Weights of a small audio captioner.
Training: soap at rate 0.0022, 12900 steps, batches of 256.
Data: trained on synthesized solo parts of chorales (CocoChorales), 39062 training examples, 84.5 epochs.
Rows from block 5 of the audio encoder of a small audio captioner, named by matrix and row number. Rows with one number within an expert belong to one neuron, the router's apart. Each number is 500 + 25 x the weight over its row's rms, rounded and kept within 0 to 999. All counts start at 0. Numbers have three digits each.
After each expert's rows are labels from the 100 clips, of 14848, where the router gives the expert most weight on average: "peak on" is the class under the peak; "strongest on" is what is common among them. Only what is clearly more common there than usual is listed. The data: synthesized solo parts of chorales (CocoChorales).
# router: slot weights (encoder.blocks.5.mlp.router.weight, 64x128, trained with AdamW), inputs 64-127
# up: expert up (encoder.blocks.5.mlp.up, 32x32x128), inputs 64-127
# down: expert down (encoder.blocks.5.mlp.down, 32x128x32, transposed), outputs 64-127

# expert 17
router.34:497492470524515474539491459486511437507489508487486496485497482470489505460519483563483488455497515499545516531551469511479438465501519554482528540508478464481461536485528476524491503507504506
router.35:482513536516468459520500476487511428484486476524518469461491516469487497480517462553507482481512496495498530513532514485498470450522527565473493517524516501515460503469537470515495492519532504
up.0:565519456541507478489494498476513495481465497538515471525520494471501459504498506534517516499503509502473492511512462496468511470506492538540540537515483469520450496535543490542521540452496516
down.0:508516507492520491547497478502474483528488510505477465478510523498473496481495523548516480481478487460525521496486540551546492528486525470516468462500511509540543448464492508463473473505484555
up.1:466481519512460521491512513481507517489485528528486503528511526506501518471487457487493521468517555508490501498513535478510472563502467508543497485454495533505481471479512501522475510542487520
down.1:498480509467577512548472508495511505498482494526534494494499443481489476505491520550493518468487481531511466510493554502488513489497425525506543502472484473520461524488496457476524510503522493
up.2:484477513516516504438515513503478490510495529484502501525486489467466477498509506499505513461477490495475505491516523490482518481528499538496487487475499505541455476516511486473498447479479523
down.2:503487476486486484564500489501526463512511481506494494534500470532532481475485501490471530522492535514531485533482487490558431465464526521528496471488517488517546510496485495516455542512479500
up.3:482516543471499517526467493481490520487536505519498480531540493489527471482493526520506500521487510497481525482503498520474490492471520518501437474545509509537534498545493502477519494496509559
down.3:513461475495528478483536478476495481493478467514534541525486494435496520487523536504515521489466503484536477551530490537506538481470476487503519469415517534510486499512511494518486543471455477
peak on: E5; F5
strongest on: note F5; note E5; flute; trumpet

# expert 31
router.62:524508503503469521472517502464477488488498479492511477446515481473513505498521499557458463506501538475492512552507519432485444539506513559525518535461488459516469523493517477519462493525537513
router.63:533534512508448502477490503490463490498507489485497470463542479454496481473533515563487486521482532472466522545520488433471472538492507542537489540452473440508484530527512476496458487518519530
up.0:464519477478509517505518501476501506498506520503490484499492485464505507483489520497493500505464518512463501487505486516499542505532518516539480504464532519526475503514460515518526534519500530
down.0:515494497484534510507488511526517513535444504529515483484522439486511516496505459485493481491501494493466482457527502485526535507532483491463437521507493485529481488473503521464505489496491510
up.1:461487491494515543475554444490517461501496502491520531435483466469455507528475520514492477511510506488515504498473501522469480480498508520497552524515516490506524488478520523537531532509502516
down.1:479454495488524542535498505508486533472537519506507457565495491537508500518481504499561491491481491470486460484538500526504503483470518471491477482537494530463517502487484497530488504491478515
up.2:488494501492480523507480525507484488507527471522532517499482488477477491536467542492515498551466505502499500470491493485512501513462505418547493506472524503526522533496482496457523503507469461
down.2:544488476473475500480498497515525443468505518502460493508503525477482506510472493497498476453485514514497537496496491449493515505475496510496484523488496437479485491502529516521475450522539524
up.3:484502518510493497494508507555517529469542534461491515488518492529539495514476486496450540478542553520475503488493486535518492517496509529526451480511512456507504498512471511517431516555520504
down.3:489511531516526462504528484480477499520489489538523468518498474486490489506531540499517524504490487529523498517517505509499525477520485518490538488479478474547464517470515508478514509517525461
peak on: silence
strongest on: note E4; note D#5; viola

# expert 14
router.28:484486491515476515516499491464519458464507431521515516490500495458517499491506486494477517491495491475526503531517470475513461501531543479481466523455513497463457543485535558500462503519533500
router.29:498515474529482518492456466489532447473502456481524527513496509477503502481487508508489499497474523479516472560483483483510472523492491471507507534474499476488453549496540533536461494511515492
up.23:486497510504478536522508490511550505531550537497544493488505543526488477508521503492494539492456534438462484475447487546515466502509463497525519454517527491516471507490489520486499511499509480
down.23:502511498486488474493480535513500470523477481505473501453469469510481491482514484454472499518517448518514493551542526474482512496503479488430508494509504484491512516500530490494489503506493475
up.24:506459545512510516489536489473521487470528457517536540510485558479521525528507483476532481458465507490476500526529436513524509524470519515502554512434480471511490547501466529504496462464473505
down.24:457538511491491509499474522562482509554478490470473508495515475495456521488456479494454504471504454495507523463467510514484516510495484489511467479546550499513514476468468473476509496483491509
up.25:516477522531475465528491467505553499473486532495543516484501470483536512492506529513491496454500477484541481518506562449492448462512468493504501508517488467475467466537553448518513509490561491
down.25:500451511466559492521516507526503522496504501499499506542496524483517518530496471479508496462540552478518463495477509527492481515500527463507511449496510511476526492542485563471534498504486469
up.26:516479494563511520513526485516505491484479545505527484507508549465560507533494517522493533510503488493452514518503515525565495528483480488521522514464488509470511481532486478507485485518505480
down.26:534502531456488496491487507559515480505470497497486527508504467449489507523492499486527497496539466489493459490535519494492518497482452485485506490510481481498483513488507456510497548514516513
peak on: D#4; E4
strongest on: note D4; note D#4; note E4; viola

# expert 29
router.58:446485477537529502488546510493481499529513444512519506540523541487503536503502472473508496533501504479525520487456495514494515487515475499482509473444476504516492510463528479513503464445477495
router.59:471476501545511444498521486519481516489500465476501503521485532473484530482533435468531513465489494495510519512540478515518486461482536498511485469449478531500472533459530517520450510498484486
up.0:486516516453531490527532491538496499528489489437478472459493519462461469464491517443500493474495503465486508475534539499489535507505540457481511526487462527504489506507456492549544466511494527
down.0:502533476520487444521519510522527488472494506515487539533539521507579523495519500526504484459471517459518542490461482485463549515474533511508560493481522476527518472526526494487486516517495501
up.1:492474462528518477505468519499497500454477546540492468506503475482503523477498477556464483513523470510514498497514530506489482493476524492467488481477505494534527544473511506484459537506441501
down.1:471496463536463499562466531496515493485504527491524468482544486498473501545496479527463516453516511482474460481511527513479484503519536511514460515543487451544471519484466501508509501528464531
up.2:504512533468494501501466537511538471500517529502487546460476508487510485498487488532478549504497540455527438525526440501500510508517474467486467494526512476481531513543495493522495536516467529
down.2:458506462537488509509498531475505508496507472483489526501453494490526492512516538504508524541481518513522482515520477508508454459482475485482519483469459484489439533522513570526479523504494506
up.3:523548493534559559488497488490492508471498520534525530503470507466519548526527495502429501441518492513491481486494513470493501526489515522497494509529519466541507467469519488483489486482480519
down.3:497470505433495514475497464474504493452485493521465506467540467459493521510502476494479474511507513555496520491522539542554487509505532450519483455525544533474488462495521517479513541546487475
peak on: A#4
strongest on: note A#4; violin; oboe

# expert 19
router.38:491494534523506483479496442500531520495515534500519503482497523492494482525546487493471512472513496467488539482504426486504507467511479471470484464495511432479531516512494491515512512490484500
router.39:511490495500526488477506476454533490510476519523502519454491525518501475545543516472513484514488473431470522467500436530508531489536488492485480500512488478491509538529490507466508522481487507
up.0:463439534468538468478484519488508529501535463498470521466469553539494458461482462519507521497506493524476473492498510521574506544500535516474561500491495469514508511523494478509491494485517495
down.0:510481521539490507515513469520532532502457542497483496527528493494477499526475457486486483492522490479503521498516518515492511546516455463575462541496488504525470488474486523502477536490470539
up.1:503463558478478537491521503490496465483522520426514492481495504506516500504466483548476511484452537485485519467496475485489493513492525451518461485517449492507534480548485503488526469502488542
down.1:500478439491534504495493477487515488540502502549469522490529481521498479506500482431498513531531476522477509549513486494512505502505473506492493558436481490566483533506505487502478496530523464
up.2:518482496480488499497499489492557483475497514483516483493493519438497515501499496507508477524497535459505538476448507519495493478504451472502481448479509519522505469526488520510488506528477535
down.2:490460472505522467498496512491451525515505513525479516475509450545510450494514471520467490531528506548501487495489516493545502512503530528473512488498490504503469529538518521514488528466508479
up.3:490503531517502514456515488559483502478510548465495515547513499476501477461507518534473517486465519493482494500492467527494491524489462505537494514499504507520519447507491509538516471524447501
down.3:566455484451488474512457488482517502497496443487480482479493497526492486539487508502512458497524483543524527514506544507484496458472517472446500513469513505499568449504498509465506505537535501
peak on: silence
strongest on: tuba; horn; note D4; note D3

# expert 28
router.56:473527510530494482468529514487504534470491505522491499523520490530518520532479506462485522475496462464498538492478508469516521539532507551515480538496508517504509497505497523479492510499518555
router.57:481515504503492527473523539467503512490479509521508520521510462516535506524470520457513524505496460456510513494504490455506522562506508547526472502521462531493508483483509517477462504496512564
up.0:485524475515539531467481488490498527484488565461489520507498512479532505541489527511480516521485478462535499471485483485478471509466498451494495484547513469469494476499500486475525513494496496
down.0:475508509540505489539497507465503475461536473504500464486481508512532496490520486457485546512486532498466457512503517477489548517476487552531495502450479501502463530495480524524488465506479533
up.1:510464515544502495489502472508483534521499500513532544552485493473465503472484443484478483577493546509503520503477448496486490547496481496494509490485471483445486510505533483496512465475501552
down.1:522487497476510476472474506537519516484520511488471496488507492516483470554482549508515483459537496500493480494491512476551533498506484501510500515492530507521539465484506452499494537493530473
up.2:464489537532475517502476503514489503510524540460478512524516497461470502492457500485493539498500534470512468487478458504456512505506486484525481451539500514491483547501523515474527483500462465
down.2:541472472528513504462519526488520526473519455489523537527504501535493494517538489497504487520453484511477495498495515489499526517503495518423488517473514512506536443468499508505489477490507530
up.3:473508509490446488498512504460530536476479522509536489516512464505498525544532523525513496470506502536487493499482481500504508492464508545510477557511478465514515492496482502480522527477487455
down.3:490498496563479520494496500520481472549487481478506526510497498481442489471472455517457502471497475499511529499512502534503550462493537519459498434459529475479492486496494500509473514489509503
peak on: silence
strongest on: horn; note B4; note C5; note C#5

# expert 18
router.36:452525517501485480501530486447510472483480456530507474492506493486505517512545490510514494505501471489489539488524518471542509471504526555495508488482530509503486493490504492503493488503509483
router.37:474511497532528506508514509449532493503502494471512459513476452498515538561531525501520479511494495472494543488492514451511533525501517489500521484488504500514476469476472452477542541487504457
up.0:511473490515493451475514468455497507516535498497506473496511496524530489483517475477538499464471510483523538501457521514483542428491509483464504474447493506522496493496490512470535506498499509
down.0:456517493447494518511495501489491507488507513523454524468508503523485469482509494493509452507524488459514555455459522472511495478514471493462515524478517502518539491475526491530513495450534464
up.1:521451466449488475458525460554532504495499513513441503511501465490479478491502523478488488541506509499485493488517452492503501478489525509551506511516457508489528497496505484506478525497498521
down.1:477483512524482487550483494460507520479531509487487487514543549493527518493542499532472488519519505477495482525475483532491446553505476451491530481496499498496476521534482450501535522503511477
up.2:538445489555483486489451514500540508515468504493516529510506483467518536484551538479463487434528476481516524522477472495450507512490474493463512506501494475481491485483524423508461476497511491
down.2:483565545497473532519508500494496491470497507481470501499451510464505530524484500504482498528471516477453475509525499530516539517459461515541468474549521462487469488511461480505477508497489500
up.3:457505504505521519519505543491515523502499494483478490521520488502499544526502514484537511528515515488538519525464513501523496534446498453473503471506519459440515497505480516461494467478496456
down.3:515548540489506486498509534495478498513518508525492488492501539505499486501535490476489551503472501505528498487567498498504521515516533504527533483532521520435491514480533504482497527513481533
peak on: F5
strongest on: note F5; violin

# expert 25
router.50:477543506513465472474550483467522485466486460537490504477475509510496519479523495470523492506517509480469534507492477467558501503520549535475490504465498502491478504488522537507469499526519531
router.51:499506542463512514492559502505503486496507473495495486455470539474504446509489460477507523511473492457494478524532479497524481520550517482519500488483475529522473515538492535514502494521471508
up.0:498521488484463493545486499502488490499480504509483530463542522488474499482474464539471517501516498498530470528468482534484538505413517500511568510506463481470482517516492484499454530490485503
down.0:485484523506496484517477478484478503515506501526472475466494540508490491479568516549528511459498483520534530484494505510477499506502510482486518485496492484493500449472506539522581484513482477
up.1:459486490521508516466509490511511493528500532529517502500529524466488488484484492509485520523466517492509512491495501525542425514534479461550547530487456513546486516513474503519493474523457504
down.1:526513460451498490497499480516517492512497476502542453508519514479511510459489504529495503492530495505517497456493531510471584487491510491456449487490508492481523469517522524459510510509493531
up.2:511463529488532473503524499517515511517544478510495527475490492536471482467526517524513478499495447479501542549491512504469483537486509471465491478546546482496549446468499477515531484470517485
down.2:527516490495475496525505467508477496501467466506470542527505540521475473494483546451500500524507544492533567514475422481530464486525487500510518479493522476502487486524503493511449484507501463
up.3:469523503450485484537511490526496525471509500479462498500511514471526538541486460475498495551479521454539525515488519485518528509496490519485516465497475492446503468467526477483497525523525493
down.3:514524535494513474493478502462496519500497532452461498465512511450497511501516516551455531477489463478472488493513501471519481548467482511477497534496461472501506451484487488504531438491521536
peak on: C#4
strongest on: note C#4; viola