Weights of a small audio captioner.
Model: 13.5M parameters, encoder arch poolformer, encoder norm layernorm_no_bias, encoder activation gelu, encoder moe soft, encoder num experts 32, encoder patch size [4, 4], encoder widths [64, 128, 256], decoder width 256, decoder layers 6, decoder norm layernorm, decoder activation gelu.
Training: soap at rate 0.0022, batches of 256.
Data: trained on synthesized solo parts of chorales (CocoChorales), 84.5 epochs.
Rows from block 4 of the audio encoder of a small audio captioner, named by matrix and row number. Rows with one number within an expert belong to one neuron, the router's apart. Each number is 128 + 24 x the weight over its row's rms, rounded and kept within 0 to 255. All counts start at 0. Numbers have three digits each.
Before each expert's rows are labels from the 100 clips, of 14848, where the router gives the expert most weight on average: "strongest on" is what is common among them; "peak on" is the class under the peak. Only what is clearly more common there than usual is listed. The data: synthesized solo parts of chorales (CocoChorales). In brackets: how many of the 100.
# router: slot weights (encoder.blocks.4.mlp.router.weight, 64x128, trained with AdamW), inputs 0-63
# up: expert up (encoder.blocks.4.mlp.up, 32x32x128), inputs 0-63
# down: expert down (encoder.blocks.4.mlp.down, 32x128x32, transposed), outputs 0-63

# expert 17
strongest on: trumpet (98); note F5 (56); note E5 (33); note D#5 (30)
peak on: silence (87)
router.34:118160101145108084132140135121111155108145146172114123140085111157155093164110116133082143126102158173127132127167121100147172171100146158105110082128123109133114121103137106115165111122141096
router.35:123129141134151109135108149120135141154105127117116125122095127140135092136105109140130124124120147172159168103121104095125170172140132160140165109075118098169130150103125102109116079108130153
up.0:176187124178143130173164126139125119111144113129150141134191109118114112098146122131111118124107177116139185148119126154102134158134112132107133135103141155127096141149131127153079143112144174
down.0:120134149122169151097112162173148099101106110087102123096093138103132150128090071089114128127096128179141127120108154144152145158132103130141126172115170139115127142156140117107128139155148095
up.1:158093064172089135152140151097120140107142161147123100110135118142144090127154161129133124126119110116131120132133120143109159131117115159131150137109170104154171132141171149140130123139140165
down.1:148126128090118122139106091107125122153157113123142070129107091146133130134139132102120127115117164164131111111125145104175123167132124092125147133132101142139105160114133105087138158100123101
up.2:114143096142094156118103142123112068117085134126093125151120148141121132118123099085098128156110111119130147143148139117149122151095162103147117155130149144184145091126125129121105100102120116
down.2:139126168132120132147134112129122132115126120143188133120125120094155131129146154122117121139093126140101122156127127129158160131130142115102105102163086147083116126133129100138115142206100109

# expert 22
strongest on: note A4 (51); note B4 (37); horn (27); tuba (26)
peak on: silence (99)
router.44:138079145110158133144107115077113140140124138129119133146139167148101118094086146122132175138152140153145172076121113115111150135132107144143157091102101119174121122078157083086098082117132145
router.45:149072158110134138125105145100137137153132130109118136151128178181101139085067120117146175144157144133139170094139091127136137133135104137155159111091097107175114133082144078093085084091140117
up.0:133150128133171092113124132100150129176092150108110169099122118153119136096134107111112130144109093121099138076121093117106140090162130131215091121120099125119134138141115114173125122098105111
down.0:125088105119112114140100111121145152086113123145132136123163150136094101128136159139132127151129133120138149134130113074097115133132125109100113138108134123180079103116145108112101118149122096
up.1:099113130107114117142118138106131121114145147146153135093091129190137149136132131141131110139121148104126128098143122103139170110102120127138132079086119119137132147144126112120181172112104122
down.1:164134152126141150126151180131137131118119111139119118126198135086085122159138119135077149117140109154130128133176120115094063126100183124131128142139160120180092138125120171128086122139125096
up.2:142139138182143126098129162133130134082097174135113151120120099140137120129108152115139101115162162146173105121144097121110132106130135123147087122102097154164104115149150100158155131104175145
down.2:111131135080090135092142169144146139135169128157180093132150131133136142140183107150119093136115150116131144178100114112138083172158147109108136141114171125159125098084109142170148151132110138

# expert 11
strongest on: bassoon (65); note B3 (44); note A#3 (39); note C4 (27)
peak on: B3 (27); A#3 (25)
router.22:115155151105098159134135138124130123125124108120120091091089087092134122146134168138097134149132081118141118144108135113091120105142142182116140136148131115133169143201148154131157118154110149
router.23:093083130100105114138126088130088149127139124114148136130114162118119106122141135170118169111104108148118173115153110106120155108077111197116126142130102149116166158182146137195139133116138128
up.0:144124141164157142115129132162159140131092154140151131091129138093093130108109106112100178109085147143125102153166154100146141134149140139134135155142115104145099141134134128122086112137111155
down.0:108154096117121163110135121131152139168114112096103092149124130109169072115077085108141108165147117147123110087143124116072138108155170139087128099095176127157097087116120140128137127147125154
up.1:129132141110135112137150122146096097169133117128120123130143114142168149133135109134120179156132107096131104131114132136137100097086169125127119168172182104128129109163121095115171174143157125
down.1:121099164098141106106145123098063110097122131165093130144144160148121074113085157121118161092091120152130145091140107077156127150107099146125126127108120136147142148127112117109108108089149102
up.2:113134128125140124113114103079130134088098171122140101136093150099130166127154088147100075120145117144136126129126142128147103147127146079158133120156127173140098127081153115096099141177130133
down.2:143147110142120141132112154127163068147132132142124150108130115182132139134132145119132140107168151126162090125131128129128150117151055151085114153150132097149112118141115139141109131089083131

# expert 12
strongest on: flute (53); note F#5 (45); note B4 (28); note D5 (27)
peak on: F#5 (36)
router.24:151129112169138140115157131083126105138130147189144134133161123111129138156115135129124119124126125148102148151153127127092206110106137135100131116137156131093105144114147123117143128075139151
router.25:150112086144122115098171132112118156133128147178119133108154154125141143156130140151112145136149169143113171130144104117126175088077103114113114119120119135082109116123135133119148178077128134
up.0:139083133109110147067152158091134138134124162155149125128126143156126053108093125085142153119150117118140072156136105101133142119163125133139121178113106134152085100166157101142116151144119120
down.0:087132115126123083122108135125126116126152131134151118130141114085109179137133128166137102104118145165131147128118157118088085121082126129142152095145090115083113121116089172112126111101150129
up.1:159176125130141156145114149087131097170142128098118127145139105139122098158155107117120103111118159152116120118147139123083123140097162111091102097120144126173157060113119095151143143093119135
down.1:150117108164128121141134102145143096110079124116165116112121093144086108128116103131166144154105104095120153164139109137155117137174120123158143113124149181087100139149120155109138150126139143
up.2:123166152171090140108129110067164120123132121137137117164113136155115165141132175125117120155091108182121129142116151131101150120145136140088130100119109133138107099119161122140090119152089111
down.2:116105135128143105092127154149127112105109128136136132052180147105170110138162101096142131124125158114121120122163113121142099138091104081161140181147129127124140135140099135142112128141163175