python train.py --input="log_mel" --tokenizer="word" --encoder_arch="poolformer" --encoder_norm_position="post" --encoder_inner_norm=true --lr_schedule="cosine" --weight_decay=0.2
Rows from block 10 of the audio encoder of a small audio captioner, named by matrix and row number. Rows with one number within an expert belong to one neuron, the router's apart. Each number is 128 + 24 x the weight over its row's rms, rounded and kept within 0 to 255. All counts start at 0. Numbers have three digits each. After the name is the row's rms in percent of the matrix's.
After each expert's rows are labels from the 100 clips, of 14848, where the router gives the expert most weight on average: "top examples" is what is common among them. Only what is clearly more common there than usual is listed. The data: synthesized solo parts of chorales (CocoChorales). In brackets: how many of the 100.
# router: slot weights (encoder.blocks.10.mlp.router.weight, 64x256, trained with AdamW), inputs 192-255
# up: expert up (encoder.blocks.10.mlp.up, 32x64x256), inputs 192-255
# down: expert down (encoder.blocks.10.mlp.down, 32x256x64, transposed), outputs 192-255

# expert 6
router.12 112:143123169154093153092154097135148119117160140145118121125124172159104129129108115119105145107128136124130092137147154129136089106131108106083109113132126115128113148177126136124083131086158129
router.13 117:137098133145068095125093087179107161141147098136149115097115144136097113138166125126151123069129161151137091120154134091117126116082134116145141104088124100132164136168144104138142112076134099
up.0 081:177161115152063090103093096128114133094137148123102094118110117095146136110120149085085150138163127144100112145146113122150107083111102134143126133120118139104146155169187107138137140109108159
down.0 080:141181126099187148136150156146113138122094114125101116165148133120133121169130116170146105156160127107145147088167109086095115131129143130136149145140105113148082129144142147141095114165135148
top examples: note A4 (61); note A5 (39); violin (39); note G5 (26)

# expert 29
router.58 111:078089114126123121095072128148120168134159102134112127125089131153130149108099118092131147082118118124124119126165142125160114121149121106093130077129145091146092125168149118145126133133090100
router.59 100:071106107110131131116079121132096139131114109110120112134085094174163090103129118108154131141133125127145145111116135128130089109143112141100145092107110108161098102128135142151118160101060124
up.0 124:116091074126133052114106130130127136126162125143146166155125153083061155116109095149136162132137089085102120103205093072119079124136118149137097130127165143119160147131117147152139134150112140
down.0 125:153124132094102091150120124122096122143147115141087143159132125110148121124114093101131129135134156116133128097144105135165115151117137125128125116132137161154149140090141098162173175149117116
top examples: note G5 (83); note F5 (45); violin (44); clarinet (37)

# expert 0
router.0 108:115159139135136137127109143098148088130148122139089124146180153126150155142149108106080144133176133143088129095141188099128138137090153126117119140065118150123130173143090110142140150135113137
router.1 104:131107150139105137123112144119169117127170114092099103144142128135186162092158133122086130114135102145110112115147159135183135129091117118158121166094114141112131178159114109146136139150128126
up.0 095:140091159086125138175104105127114125170142098133133124137146115129138112057101127117115097129156106137125133115129152164141114092087102145128146121126110110110118112091133122159199123151137111
down.0 093:145131111125142102156159142135121164139126133124141139138136134109090104122149112156121167132092140074135139130108122117107111132112081113119158118126108157106113154119142176150133159141125118
top examples: note G#4 (65); horn (42)

# expert 11
router.22 098:133137113125094134119110077100140205141094140159120109122177141143139118135136136128082114125106144135132159096116094091135134116144131115114165206144141138115145161139088165070114144125147149
router.23 097:150120165118131136101099112147096191149105135152163100113152118161107125113116131085099119128111120124131165108097142106103100133154137132125140130150128156133149153101088145108113143108131132
up.0 080:137118107114134135160139114123101131124140151154119114119116155121156101138159119152095133094125160146134135152135104166109145134114065114116113140155097119130150129166124072115116088129159112
down.0 089:138113128140133152096187112116116141168117122172148108144088162103129131147152139077197151164117133161133132141077119088141108133148149155155150115158134105115139172148171083126095092133137113
top examples: note G3 (67); note A3 (66); note F3 (65); double bass (34)

# expert 2
router.4 081:127135147124134111103117145120113151089129113153093122080085132142104117097165098138130106139111158125140134139153123095143120139121129109087121142114160130137155093126119181128158139142117155
router.5 095:179137147151113146115114149074095127122132126152124113128091173106114136069157124140111144108160100109146141144156116088098140159156119098100121129131175108148175098150101174103094082125137122
up.0 118:138090104137127141082098116158160145180110137121145104126081151145122144099086128123131100097092118129105093156102147117152163143149117097132130157130124138134181130125102144139100138121145124
down.0 105:132115140151121106139125134132123155094102115080125092139145129117156153127071148142132121137142122080103151107139136087131140103124106150149121145094122115136093126157121118121175124139098130
top examples: note E4 (100); viola (68); note F#4 (59); note D4 (51)

# expert 26
router.52 112:141153114108166159142148136117140111080114120152125151104121144174130135137104128137148089156130088172145154126137133106103131111122136130127094123090181133154098112134122126104139085106097140
router.53 093:155182125112158148129156145130159123084125134157108154123110134185112124103126129118162095144125120181177134144157136085116147121097140134134104111097176124156119115151114116119141085100107150
up.0 118:111159096095115116145153134134138177136139150121095083106136153125156125157154133105150126117153118101132093125124141087129146161130108116107137146136159131171134143099142085108124100149165074
down.0 116:117107105129151101117093114088127112116135096118128154168156159117088135159143123119087135103132113134102135117140169131124109081098177157124128106071139134137108100125115071136161157143109156
top examples: note C#5 (100); note B4 (94); instrument: violin (37); oboe (30)

# expert 27
router.54 114:126114167090098151113119116141101138144117175127124140097160076163131115123102151128100153104114140145106091127155108115117078163138135148116170126158116121146132095100167144115139124134151081
router.55 079:129159172089126137112131072083151156098125141131144141139137069153124137102165122104123138089136131130113145109166156101112131131142167150103147135115152113134133114148128126126170135098156141
up.0 127:123124122107103096121100119129102121132127108089112129085121120176117156095133124146170126114084128152133108153093170098136149155152115140155123130142148116140121131103132143138149165128134117
down.0 116:121132179179133122119139121168141124136125133112126144124135102187105119155132093098155124127124152146111132114173163095121108170131140090129145128087136127158094121116130119150131117095088125
top examples: note D#3 (76); bassoon (42); note A#3 (30)

# expert 13
router.26 097:119154114120105104103091168082126183110106130151156130167134126124106129171091111105143106145116132168166097093140129103131149145147162123113166138170121143148132122084077114105088113133152099
router.27 102:122152132119107110119119149089135148159081130139133141149134121116146117142111133131157118144110140148152090105146101108149134156124147133145149162185143130154097115093117107112108094163160105
up.0 074:112097150097160160099105130133136136143118115119138161172136168126132127132169086115143146085190141131113105109133128129123126152099157103116100152087134148087119128167109116128149128125129137
down.0 090:124155137148113156154143098105155124143123114127118130121138164082106117148089180166084113145150112145097127144162117099119160118113136059104106097103160123111111125114146154158086142143095133
top examples: note F4 (100); viola (37); clarinet (36)

# expert 21
router.42 103:132148136158143097140141126098130109092125113123123161146170122140141151134131112152110127128193106102140136118089098094089142122084103098130105161123116167154164163144153112103166092100118146
router.43 107:132152119159138083151121128132118086118132141151144166160134128109135154135123134131099137144166114092154123162086093126128118106124116103110106138117128162160186154127173109153170125113150169
up.0 066:127113162140145108142151136109128124099111105152165100093119132125113131129138167152151100141172126133114095166138175136134141088145092147133078101115129137121137140120127136113127161152149161
down.0 093:143156136092100146161094179134157149111118108125128151109125103118130131102159144107116131105164126167101156127105139102122129102115124164147136104111137125129152086145111092112101153089127133
top examples: note F#4 (73); viola (33); clarinet (32)

# expert 1
router.2 111:085133124158175126115117150116127092121169112171125116189109165145137107094158130132191127139127183169119167126143124186119109155122153121148102160109145172143114109118109125087165118155094103
router.3 098:098159114129136136124136124119142102168130114141126118164094149101108078148153133107178145170146158140135178123103100179119109136142117153179086138125133160131108099108125096063137138159086146
up.0 101:161132155141152066166131148125113128109139158168136144120128150156102122147136106126188156111158103124136137127157137124118106113160125116118106108098155113149120141116095156121100081114144129
down.0 102:136094100125106134107110125123205116116047135124131128158173110117112143155117101148149142136167128137152120157152130149153156132122134155167152161153145152117129115138177114137106156120189162
top examples: note D#5 (100); flute (66); note F5 (26)

# expert 28
router.56 104:150138132109144116133123109154153096160162115161115138148126181115115125132110105151154148130192108136095149172145139089121109151099105135126133099139119163132144109145126094139138127143095101
router.57 106:145175155115089137096117107142114104151158142156129159162139162121128136128116103140137160102189101126089109157128130096151097126093110121155125126156121134113148122150136102106151129167126082
up.0 117:123122102120153160124150117135155103098130129139130161128144102125138177106092095143173114107170131098147132144118113132131135112094162119165081112104131114164151111129165137153182156087143150
down.0 117:116149098157088096153148128186148096134173155146097129121177116158122134128108130134073132111132076134137120110100111158124125094106124125134130105121151148103165128136160105158147178039128141
top examples: note B3 (100); cello (55); tuba (32); note C#4 (32)

# expert 24
router.48 072:165110153118130073106107141152152136125137078104129109117143116148136130107142073148162125143142108118134144111112121121114106111108142148110122120130139097104122103144120126094164132095097112
router.49 109:143100116100167128078103171122160084124115133150129137115134111128097164121123082149148144107153097155133137117153092149120125169090159137138102110092150098165128098163137123116133142059138151
up.0 095:133121105123149114148133176118148155137093175116129124123120117091129112163144120082134096120124125115102118126134121105120135113135112130140088093142114137134097154135149094080110092162102127
down.0 100:162105105127143182130141155109127143113174128101120139159121118109129144106160105161071114097137159139104130117125167108131142172135116104128125165157115112134133100145140157152134103138131164
top examples: note F#5 (95); note E5 (58); violin (51); note G#5 (27)

# expert 5
router.10 078:164136135107137126116130166129193128125147089110122143140108118125141105120124055132112131138179150112126161141097146129145122142109115149130138155115135112079141115184113121101128139095092135
router.11 108:194151147134124118139147166146142133131123130142125131151127097102141143109111099128142141124186116127146153127082134129117083137129124148152112133130131127092119141148144114109140122130146124
up.0 112:133108126124087157103140153113129123081107185127146129115122063124130127145146161085143146138117168110143138078113088120098094160125165142087135111111125165115111120135140135130090144114165126
down.0 109:115130151078106151096104138112125123124139158124098137122156103177175124112159147091118139118097157115131160098131143110181098138131139132173126152137151122120136137158109155099134120119137109
top examples: note C#4 (78); note D4 (53); tuba (39); note F4 (31)

# expert 23
router.46 093:141150117148095153113123106065110141113126130158157145111108135099105140124130111127129142122157187120121136120112140106132154170165110134112127137147168108092154091142098150127084129134138160
router.47 100:162159127137099141111108129061105105114143125144171135115105132116096147158134125146134149120141191113132121168115105099133094174127098112104128113147154086111181100153151137103143112136143112
up.0 099:141153112182148125104132093135139159077137093146179150132096101087110153113120118119174094106135112090120137122127107115140092120098148142119146101147107078110150073141146110156142129145099119
down.0 094:063109137101112123091113153189168114185132127117142121148151087174143160162151141136164051126129142126113166148096149143130116149144106171120114086129087106098143133174135128162119121143150145
top examples: note E4 (60); note E3 (31)

# expert 17
router.34 096:141145168088089168132133130106152154113161118126181127116149155140143118146131124107136114131140125116118103157156128112133103130145122131069116113126176155105110109157111114145137155166135082
router.35 100:097152144119091155110104113094175161124109129068146140128148139097171119146116146120124116145112136154101073175164094136163088154097124111108119151170137118132094093127157072109165130158106081
up.0 089:118112148103103089107109177148145145065126121120146133158170107135124155104161129124104165079158111169093158151125155158188156122121127148153161122139132155110139105121119118143127148121103143
down.0 096:130167144146115139113130118108109112148105151142118104089087108170143114123100128155101137112139117126131098135115140142129092136120143099128138083136122155081123143179164150116149118173156116
top examples: note C4 (97); cello (89); note A#3 (72); note C#4 (38)

# expert 14
router.28 099:128124144176168145100122150135139119088092104150106159130112124122113131149132067164152131105129121134136107141163140077130118146134190139107133151144180124157108106161072168114091090133139101
router.29 107:120110173167187136126120152112137129100128094141086163150098141144106138137117111164165125106157127132085113118155131091117109124145174118152121149175148124163121115173104168109108081114161131
up.0 128:113138137134148116152109103097177148151143103146140126161143110140122095109166096143116147127154117138114133105162154139118130126131159105133120126110109171145137153158085122131124095128110170
down.0 119:119106117123155119113098128127126136141105102147109127140138056110117074160114109118125160164149115113135165112131135127130140103147165123173085163105115137189099175154103143142125116138101148
top examples: note B4 (84); note A4 (56); trumpet (33)